Weights of a small sound classifier.
Training: muon at rate 0.0022, 10100 steps, batches of 384, held-out accuracy 73%.
Data: trained on acted Russian speech (Dusha), 148.9 epochs.
Rows from block 6 of a small sound classifier, named by matrix and row number. Rows with one number belong to one neuron. Each number is 128 + 24 x the weight over its row's rms, rounded and kept within 0 to 255. All counts start at 0. Numbers have three digits each.
After each neuron's rows are labels from the 100 clips, of 14848, where the neuron reaches its largest size: "strongest on" is what is common among them; "loudest" is the band of the loudest frequency at the time of the peak. Only what is clearly more common there than usual is listed. The data: acted Russian speech (Dusha).
# gate: MLP gate (model.blocks.6.mlp.gate.weight, 512x256), inputs 0-127
# fc1: MLP up (model.blocks.6.mlp.fc1.weight, 512x256), inputs 0-127
# fc2: MLP down (model.blocks.6.mlp.fc2.weight, 256x512, transposed), outputs 0-127

gate.220:149123076119127096113137127191165110111077103093142102105094133119119153122115119120139116084136113115156140129185129137152129129110111130125162198162110133153138125117114128155136127169162147156120163145126075133125112130146135148156127104143148078137149107137109090150130106098130112161170135123164101100115103098138123093126146186140129123120136083126141132142127127148188161130099
fc1.220:140126083142085118135106127148119140119109102096167106099148127144173097161107113072133084122136123121118141135140112111128134149106132128140143138104123163091138121141146146160116096162131147139108136131117081120131151126146132151124112117161070089146150110133127162106158116092126119132121133165145130170116116107139141093131145127097108102158161115127164075134149167154148143125079
fc2.220:129133172113163175129105171188118125092117121118107138130127128107145083134114108138130117117164093106085125157156148190115135161089160147144098132105114100115102094156127132119134128160110100097110109123096135124104116132123106154121127133074093123110094104144109122091136126166126095117139100150097141119097127098093127118155124130156145145100162127138098151145118137111120152144100
strongest on: emotion: angry
loudest: 250 to 500 Hz; 500 to 1000 Hz

gate.50:108136138106128125111139146162113072085164178088075145117147126084126101136120106151104142138072090128130146159125127137182187124144143149106106090115136107114120172131123091151119137132182134117164121141098127133137115128149137073134129081107148145169164126175106102143149148127118138151146160155124145123128166161093152119136088144119133105188075153168104155117120130107147158124125
fc1.50:092158141081163086130138111158140097046172125097119107079111135142143112088080094146086127106135126091183180097136093144113181117125135109144153148145116142118095118133155129123110113148108139106128101172112090091164116112157117092108117091114159160121184100188093146166167168167151128144148124125149140145170124173090141104136120141129168094178108131130134151112129149103152144102098
fc2.50:118152091115105096149109095136165113104100112136092144187123141133128135161139152138152145161089101141108134114152111134160133134083111148147116098162162078093146147161115138099169148136155115095141129133129096159093138123130134172143142143137132118134118133139129118100089124139146124110130140129142119074162137126115127128148144120156112093126115123134031149119138120135095092102173
strongest on: emotion: positive
loudest: 250 to 500 Hz; 500 to 1000 Hz

gate.495:132147123128135160136133115120132125138147093099142070127155143144084109156128139125097157165123151134189138125137154167112127162121109144118145126133141114161116127116123139115127123107166134165143102124120096140161127145110100189118126175133147152140132104134125078158130101134120166055102123147158109136107157116085089141156147116167163104149097119128126123146104135094173097114109
fc1.495:118136149133045058165146114112115175113128106137137183119138145151167156130093128124088134130157108133130113130073168137124100107097106165113139123098152157158147150154104130149124121124164113167155091155098105142161130175113114121127117105126137164132165152106119134152111125154101116100109109104134166107114131159122126153155156141137161122164099086118108120090121150121125133102172
fc2.495:114143147142115087094089106110140099149131149153162149149148143168107163151133107146136160123132175090149081126117131077119132149116154123131105129113130110149115107124161141095147159104115150135106123119116130140116165106159106164167114148121101168155115121130128116145110126065169167125179116124179136094116127127116136112104109107069116138111113114191081112177136142145139140137127
strongest on: emotion: positive
loudest: 250 to 500 Hz

gate.396:138122101114170120122142139114116129122156140087139152124090108156114166157166098161167150084135120110185133137119134109123157090114138181133164138158102157133104154137124149129117165132114113117138095122098071108164159135134120133130118122121167127113105120140127135155104135116121110113131131102124130165115106167131134147152154085070140120136180105129147126131118148131117101095105
fc1.396:127141109133173150058145117175162124150152123114095162140055139136133109136143149135172164136118134157105144118127081166134087118140115193126145113102161131122087136120155119162127151151161125110123114108132151162108150146157080100146098117148087167109132108169127124128158104160098171091147137112180099146124108132113162092112131160099132138118194139084115138112157167145128137118137
fc2.396:117147089139082181145141092111113111141129113104145142093119148132065129129111164178137085104139149142101120151122149093133111116161114126081129095100151168141121153144089146159122148124100115121136108139125127112144150188141135097117120124129085108152081123141123096096075080092154183178131117131139127161135120087136121134097119123104116097159122156120112137137083114087134142146145
strongest on: emotion: sad
loudest: 1000 to 2000 Hz

gate.193:163165099118139097176166123121158147118146099120106126139143148123124096117100135131077150105137108085153139105108127124122130147113156149137151125122109137111097082167142126080081112123067120170124107090159157140172119143109134133122116089132104148122119154117098149094122103140147161142151083092109128130129122080095122167110111125140083119102112147110125137127117121152104161144124
fc1.193:124151129118117110156135118154120134118156104121166109102139115138156086140116147149127123094131125087096109119123129111111110120112126155127156109114119087104123107101133127069125084082109149178146089105170125152121150135106129121133097089129113152143120152115106139105112136174115110135135085125158118149120074117082125166142105136172092109082101157083101145105119138122141155128135
fc2.193:103138139123125064141123119154142171120123098119142154152124130112148091107131073146093130172112126133136131125134148126120133122097128142094157085119139159171140170136117111127157131118113137117139131132121138195163109122113101120141095142119171102128121128142129122117126133081118094113145110121155128143122124110108144142123119134150068120124160167164126134111171084117118120100098
strongest on: emotion: angry
loudest: 250 to 500 Hz

gate.444:148104083129119119127173049125158151130135096124125137144161158131100086132146077122129171144087143105159126116144142154194109113116102128178119097076144141117141147091114129123115127142128114129133142107115142091111154122143091146132116135113119152152123105070104112149123144125133138089161183143119156168109084136143139127138149126099141107145189137128103140161119140136148122142136
fc1.444:109149171125139137093075189115144092151131178108123153134075124091158196124101163131145140137107108141107132110114136131088092106133121105100141129126088082162093083128121144124161133129138087155120074114135127126154080140114169149096122113174132111116137170173136133077125122139116143193121071153118134106129183115121135099105147177140106145144078128132147112119146094104105127094124
fc2.444:113191157116124135149095137130099123126104112089171146113086137138120173121134134106108132094144091102097120161137156123100156130098154110133126114101142143099138135153123122115118163157144133178179167137108085114132112112125133131125134130083102119111130133111108101155125147130105165153137101132176111174152144125120143144155087108124099122146125123158133113104120112143155130159167
strongest on: emotion: angry
loudest: 500 to 1000 Hz

gate.414:199159063124078135142142112122121148099083152135121104145149093121151143132130084137106144142120082178131139123164116150163145118162166115149130162113117165139113168099129126102111123122112059110119078133105102090150099121149118103117138126124163109164141172100122107178153151103161118146135112111125089113195148145185120116150141143137134093163141131132110120147098092109103124139129
fc1.414:182148063131097152166171134132123193090093116130098107164094081113151144105071129158080196149131129153113075145164129136143110127160133189147134160075113097116090150119132105112130109088131124138085081128093129129139147117124116118140156161150140124128123149108170110137120136133153107151136145111108118113113123146157103119125092130153138101147152134124102148131097157097114091138138
fc2.414:140154122115087159141121151120158152137103120127130108137145126114148140118121152178122110112143166125147130119082097118117092113135115086099148143143164123130125133156116121191111154118120102096173126074148109133151117138142135107132155084123140129139129067108143111100093115165160074079095142108144138142143157128140110135164125138135099135094137140125172173157093167153124108103048
strongest on: emotion: sad
loudest: 250 to 500 Hz

gate.401:125145093148158153115057107099149150092145095100086100100110130103129139128123106184154141106185128113110141150094126131139145173136140098124130118095089123101146100084130097135182129098089129118131126110082164103104106116110108114127131098122123090117131085117108132146111150173127162168144176143124118130120131153121128133121126110160141132112120137116107126155112111147127123137117
fc1.401:110108137112094149105095098140087117067133127158097080120090110111093098152116116147160144086161148136136124146113111105152171161140145130141109140116130142091132111089115134135169144127102119096143132115079156098145134118130080113133115165105145105093126096075116084170108132171134144131110173146110110084119116137101120151095134122121156149114130149135175133158138146118117140143104
fc2.401:171111097118113125143091149170111168114111120080119142102124165119109154132090098122150152090118114130133151169155107129124125122131115100141105094169123140119114114128103150129142126165114150122110112111155111111095149183107110093101146138155111124148116125155156119173133153133152121146117086128128088118129146109114135169135139119177111152101127145093146114116156117159090132093089
strongest on: emotion: angry
loudest: 4000 to 8000 Hz

gate.359:119151134146125121078069150131089122105093130130145100114153121102125131105094172138143129106114168141119166127161101120155141134123131143155164119122114147135188109105087096099170109116203115124153126108089128165109133124124139100120121093135170139144119099118136142163122121109142133124127134103101123163108123134152084121190123160141150167099160119196119140086180123161151137156122
fc1.359:121151117136073140136117113152135142096121090124139089131149153151115102118091145128085141130111150116118137126158116089137143174165132139095100158126120146108112126145165062090085157108164111112131150119182129139117101098119119116110079144145169177165085156111135140139118117133128114157117141137102117134115169125152114092116124167093111116084178117110139144130204087132089134119131
fc2.359:103159099201142187127116080100148125112105112120120121136079124109129135062111148130156092145103134126109129133125097143161153131137135126122107117136125123176175149103183122135153094105120119133124150119169138153167098116105177132195128113122140112109163169115139114153137159116115150181117125133125118107126156126112135121122157149136150108102097165126103138186125113123150117107122
strongest on: emotion: angry
loudest: 250 to 500 Hz

gate.210:086131130110118078179139084132132126110111159121129097169162113161127139145120142062129098137102132136106132123129113100118094119120105148155140119129108140130124157127117129102109138100162101138148109123119142169157128110144145136128155119138110123121079135099152144125085181128137138138119146142088096139108157130139223131138113143107105115135155129110152124113080091163137128143118
fc1.210:096160100130141090141132108135121100157146131149154070138120130173162139104132168116102140109127123173132130141153128097115172111152099159138136070158151107103135133145175117122117118140127152129126133114139103162137104167135145108150127091137127149142135108166108129137097143125111094162181148119150086160075137093139155100130112165131113136136102154135140088131079121163113100097120
fc2.210:111151101104147159137165120132122118136142140107171179125126111136139140146121112076147172112114114114084159134138110130126138120130146154119141103155139109133139146153082138133091074102135055128141081158067145101140098147092120101166137088153164149107155114113122106149096094172210113124116119149116122123143141118104131100103105157112114110120102126144177115176121145114133108126131
strongest on: emotion: sad
loudest: 4000 to 8000 Hz

gate.470:123136125091085121158080116113124133132131146156132131140125125158134123151091095095121115131132098156129103172119158121128120102106139124172142138115166116176093149132144133145118124122122171158140133099119150137125109140121104129150165141099113100116141126121125092132122103145140136118122150121108142148159105101100118121121122137122129145122140123097092076141132118113143116157162
fc1.470:113102104127117160145123127128118175130126147183092165106171122122158140130142074091134096122105155130126174126124168136117131113159140140141113121081126131124105111120153140143081165154095135115107189106114106154125137111083152139122146113145129112114104123149115084126161154131091162079130132123095156164120130115113114147144162165123189130083086123162137133138105133112138164115144
fc2.470:127125158108117104125124125147109088088126094170138120108153162126134141109134142145188164147163150121140114173148134106126071086125119157119124123133131179173147188131120113145204116157110134088113103178113154141145110100124116115142201123162116120136088096146122125120149149137098105121112120141095117106135097113160116129120099093133175162117151143169122121148123152111162138096161
strongest on: emotion: angry
loudest: 250 to 500 Hz

gate.211:128099141125089122096123085125111108137125121123178148138151145113086130097141163121186151139083109116150110148146150112126168102155121128148145128118115093120099097111091107140152130151077150135171067136109135135115187149119111147131087083133144137118157136138116144135107171098123155103138097138133130133135118139131082179131127138128104120124119102108137164168116086136123144106081
fc1.211:122134151141119060096145136120132127141171138118122122110142126161140123125144122123131121144174110126088114096105122077133100139123097139180145140145113107141114123137125100103128086186155136150160115151121148164110139191146151097149176091175119130102134124106135135112091111140096123112094121131143122150091134138150118104151150093091125137107151152124093096116112192139154094095108
fc2.211:158135146133109135127066124123149086153116132107143175127076123165152108105120154163143103171106076078145090186150117094099196088114111129105122150132126163146136121144134160181156143154109147111088160119112160128112144123135141067131142128108102104107095110154123145116120133159140105097139102104105124127126130131128107141143142161095151099129153115124166114146140151148146133094139
strongest on: emotion: angry
loudest: 4000 to 8000 Hz

gate.394:133063128126124127151142151125150111123164151102111117153102124159126136104141081127151120094114163094116134140141145064116144162120171141118097115149104128116132157152126116177139113129137103125132156121130095133099133059123145117103124160097105126125124142152100145100061098162130151143162117104126141154151139169123113123153120127144143078176103150118128111143104113083117117123148
fc1.394:113120129135146131112142128093138074156162140181151101128125108127132097100131116115112115124129123124135151117137156128156142116130150154139138120121132111099139089126127137109147142122082167115100129124188170136122101150178094140123131117132101195145113079113157138080155117140125096121139063145124144121110138144165120145097083097131135118133112129114118109183129138100126165099150
fc2.394:124146113146120138146131147134107117123113107094175148099143158095138178107113158169112180148126151091126128121111164130159105130159145178118094111146119144138112138148123113077118128118154111130069108183108132144136100097110127140110170161089101094125134118126125151071119131117122094168149098138152124123141112114103139140118111066130108149171102102138114133197111138123166080142096
strongest on: emotion: angry
loudest: 4000 to 8000 Hz

gate.289:143100117104100165112131134142181139103141130182154101125151174135109107122153085112153106110130200156102110130137155093116110137122127132131120152095138133128157139125152138107128138089132146120120124130128110138114101118073131123116091117122132161147127134154123138137162123137160162078108056136138087099159119138097114115149106130176117171145118127109154144117141173168160142141143
fc1.289:129153125136109177115088125116166136114120090156136148133160112137155099113139120119151094112143103134149102140175118131121131126127121084138157101132146109148122147107115112105149141165118089149120127118129133142146065124120144134124178134116090136127144166137117108133099111150119153141077086161151163066141142148180104140140128095140157126118130182108153171139149143108128136151120
fc2.289:088099127121130141119122096125157149136130117152116127131142106138107187094138179076120129160087104120109151127113121111139147118107157138100152147145113116137126132100147130103149099143133134097139141127168128126167104159124114157096100134148150116124142146105156095131145103108127104163068124102122122157163170138122151103102088117116127152134123141105120129093103122141162095069095
strongest on: emotion: positive
loudest: 500 to 1000 Hz

gate.189:130123133134139108115115125113123082170116098128157109116128116109170085146184145200127106109118140145146107058129101145093138130087152155116116164135154117174121116098087186127157146107119115145090151129126137130107145106146153113117123167133116089125140117128141122144150088092145150136127147162129088138099130116097150086115112113148115157144168112146149110142162140113126093150142
fc1.189:149105149105106091104136116133123132149109157124097140160092099130118145155167059151082141144146154119116088090122105092129149115098105140164098099083101144127099157143100131108131159112121140161105116143121142126144123123105118166124116121165112147101121157096155118094133122153124085100141150130108095164103136136126136099097112119164142106151132080155111136144129086120111134144140
fc2.189:122090151127097102155110117128091145175128084142126127155097176122178145117130124120144132169153146102132137128102178121115095139107142123113130134108083158133124105139121163167117116099165145111103092133119149139079160115111131121117164118152147136102140159132155116146148140125099140053110169089111124144112169121127139130089148174094133104129106129142131109136143132116136114131132
strongest on: emotion: positive
loudest: 500 to 1000 Hz

gate.125:142167154067110082173140118107113175136103127141114084101099170102138090092119111140145152157095117131103111118118122111096144114144158131111099115112131164102108106115145120160111103150123142119135094119085135099126130146140155133143131107108122097137146152145152136118116088115135152132152133158125097142127154143138134126079115166133119175146182121133107117118102140127130137090102
fc1.125:131111162143114132106118136124138137142111122113144147101114062142099146118112094134131123087124135085077106119144128125167135082091098132139141190137150130146137146133095163119190156135145140126108153102098162113160086135123112091141120133130131076090120136144116169089117152107136122093084118179140133101144118114115164157146130173121152106105066100150121156132169139161132145079110
fc2.125:110094136157120152154136138155123083183161106106158125104161145124100140152118107132144130143075135150101126154105110103104137081187133165134117104101164126186171113135144136124112133105112116155129142173142136131133151140101096132150085177165120119140101164125159120097147154095108163168108097129152150112101105150149125114087124145131110077117168113139122149102141139136125183117115
strongest on: emotion: angry
loudest: 500 to 1000 Hz

gate.197:128131124093089166129130134100120182117166150165111111129149112159150112115125122133129117138119155127125138103118157090126143170185119116143117162083156109133116176132146168114121153142134078114155146102131144118142156097144092163161082118098129105095149140120093151165157137124142154123112124102137104103151114109176140123161119127117127151123108095100149090129120114106160144086137
fc1.197:125101171115141098110144107126139113158141118134125137125116123152150151155110151133148120149136124062143117148108122113161113098104151078128142089146140164155157116129161140129095124128116095114163141119155133118163128117175182087119150123140067147108116165106137124077106120155103097097090134128115186164112090119107131162152139155122093090131123124152118094136166165137145118099129
fc2.197:114140151139114079143123108101144127113165124136136124125136121132134152124078128135123089137159115155110112112128160117147148127117099156163112123119155138106123127165073138108157092142084123099148172117185122141111146128075110100102103088129132101167156109142142159163118144162156163138090132110133129102159163129123123102125100125162106147119082116143117104122129154126136161135125
strongest on: emotion: positive
loudest: 250 to 500 Hz; 500 to 1000 Hz

gate.29:103116162127151160127146154146149088156171115116121100124133112110114116119135131152143150117158106124116146138119111095074106101116143177179105128119157112083145150090144155088124162154102145106119133155143124127125126163100108128148114111121176091092150138164178128122150101126151163157135125141106105180097096150141166146142129126110115139121131150102139161105125100085143149110139
fc1.29:152079145137094113150113132101089083102115165130136151110169098146163127111097120079118149149108120099117123119151113156130134181112145147139087158069123162145122098148119118137135123103165112153185128143102101039142131096161161101125133116149175098173104099131078155125117127111111164154122124133135158106106132124174156133153114129138093140117134154102120148145073119156117166154141
fc2.29:118148130136095139126159107163132091139145115127129108132136112109156130143095104114120097138129076119133120115157111143138112122155116138106086085137151105127160122145115108121126134146123102133137127102156098063147087101141162156119158137132156118146096150131115108131141127138107128132059182113117118104134147120191216143135108118161134145138144131100086127146127176120101132066136
strongest on: emotion: angry
loudest: 500 to 1000 Hz

gate.482:099174114119137130149201141101139104102146096137145121103165131135142100120061114150143142089136114125133168079133113147164152112143156134138125138080167112123114130103111107108109137141113147133104141103168118105096134139080152132110150143130143114102115067116158105077109130106120103166139106100151147110120083119148101089145155137098152139116141113171153143164107162112132137127110
fc1.482:107099148138111149157160159129140146153103099127141132114111086099136126103098105115143123081125077144127129123131111155152122133131124124159101154140120152133130134124144132123170152168148133151143134141133098145111145134119090133103128136083121085118131124095150103137156164090123109101121087064151140174169125140113116130186135093171126161122143128143114127132138128153088096125106
fc2.482:165119085126176138096179145133101100129099191202126150102121168080091126184123136132165099140140095092083092112153104141126144130150173110145154113112131165139124101142132122171113093114105125122190135099082142112123134128143138132133140183128120115114111142108122128121127132109117144119106122111101135136123091159159176116116177102133115113134158063153144124114140142142138130162133
strongest on: emotion: angry
loudest: 250 to 500 Hz

gate.247:119108144149134150127136153147127122114113124097123117109077150124125120133146111126075149096136125082118121088162105138116109100148138143088099157101167138134202183163134104117100129142130113109155104127089114127162107116155142140097169116157148124104182153121135127116141100140113119161101117173101171173127116154143113108117137118124134121107127102149138144197146129132121121125134
fc1.247:079106086126130138155133108117085146159106161168126114148125119153160142095102157122136116125110111089136123105109161087150109198192125138124149137135118142110117104109117141128105126159171087125104114128136105123101129148080133132131127141082089104116098138190162124130137150153139125098144089164109178102094153119103170144146063141166136105138114146120192149111121131149153122117149
fc2.247:125177101103126143169131137147116107119111090119138111109127105167118139099122100080146130124141117110161131137123147124122155100135109112098155097101126122156147132186105146178118120133158141126089119137187173103129083124110160111110130148112120182098133138148139105141173128083125127117115145148133144135147109139095162109130132100132134111147182110129145181145117079093092141175145
strongest on: emotion: positive
loudest: 500 to 1000 Hz

gate.223:064105106149114079116108081113130123127089115152128104096122159129137125165123146138143123129123111115147117101133137114113133102131127126088178133130129131112114114130141120177102116132172174085123163133081132076163153145134082157116144120142145132139123147113078088130128131101119116110111151131118141140169113148105117110154148099134122162138133177139128116158160095108105135093128
fc1.223:117094130137163116106128097102125109131088128137120105086111119126123088174136133125101125133143113151127119108102126104103125103122121128089200141133171129114108162121160085141096072149178185101168158124108130145144095155151094155114137130103132134150148131122079132105113092081101092154139123082162134136178117135116126148136141117140082138127142144157123158177140103110111146116138
fc2.223:108143122113110163152131153149119129104112134155162144102120122120120151129093150153140058133147134123155114143145100104122145138124119157148141154148149154123103106134082169140150161149136164121135127122136128150133108119138145128125145123106131124105153109124120130131183146178173074105156159147098125108120136106120087128155147114090124153160096133125131140081147159142096117102099
strongest on: emotion: angry
loudest: 250 to 500 Hz

gate.71:110115131108157168093124062117146119158148155114144161134155152138095114094119113103149119131117131097055111115180105117147120102113109123125130125096142154146141065118126185141147138117149122101142157128140116145127091184101108142085144133134145179115092123145141135129104113109135147133088133199133087137111149129114152133126167123100128124144150120130086135116086146102132197111148
fc1.71:141140132155160124149130148178131075156156156143151108187110130122110099126150139146142085108155126131094123139091137069110126146149133092096112126127149137076154088126128139106163093126123125115140140136125123163118117121111157126119094156108095125106114108120107133147153135090116104134140124120108106168104138106117093159102132094105208148131116144107162149181153074157073099129141
fc2.71:136107142143121140166156102134080083115121104107107127077130121097093099097134171122164173105090123127103152142137160134138123118140123100113157130154145153112154096117121102121104160139143162106113140107111124164080089074098122113100128134143112110143142168113129114155142119062141149115093108152133152155149100109100142153142070131199117126166108154069101116119081098073124120126122
strongest on: emotion: angry
loudest: 500 to 1000 Hz

gate.170:122136169129188128123099146116126104087151098150106168133116145110133134087171125144131148168139132092109132143123126129156131131082179132125155183115110153107098151094142153079116125124123123111126164105151112157151153151139139158112148128142140127131113132130116130143091139067156130105091131128170144101124142131156132095121149173139151151126117153117150112151117094120125143147127
fc1.170:096134135122100129121131087137128136165150117114119154176110137100168156170140143155138118108109094156109102084115136141127117117090162123064122115097110095139125097160129055128113114159139112106145123122103156153110116149129099150118099131133124128160103171143170141120153120151106125155101070075101120196182160127133108133150148143146121147134109115118121125100120108118132144124140
fc2.170:109144115100149188093122077152139143116142159155074108114143167100150149125133148132094123120105160118118083130099092130143116086118136149114165109119132116115112109075123129102145134107141177152140114107099139118155203159093124070121102160094113111114117125125126098171087128134111116124164147131151107090110154130113148158161146176150149080119181111106145111141147125119157127118150
strongest on: emotion: angry
loudest: 500 to 1000 Hz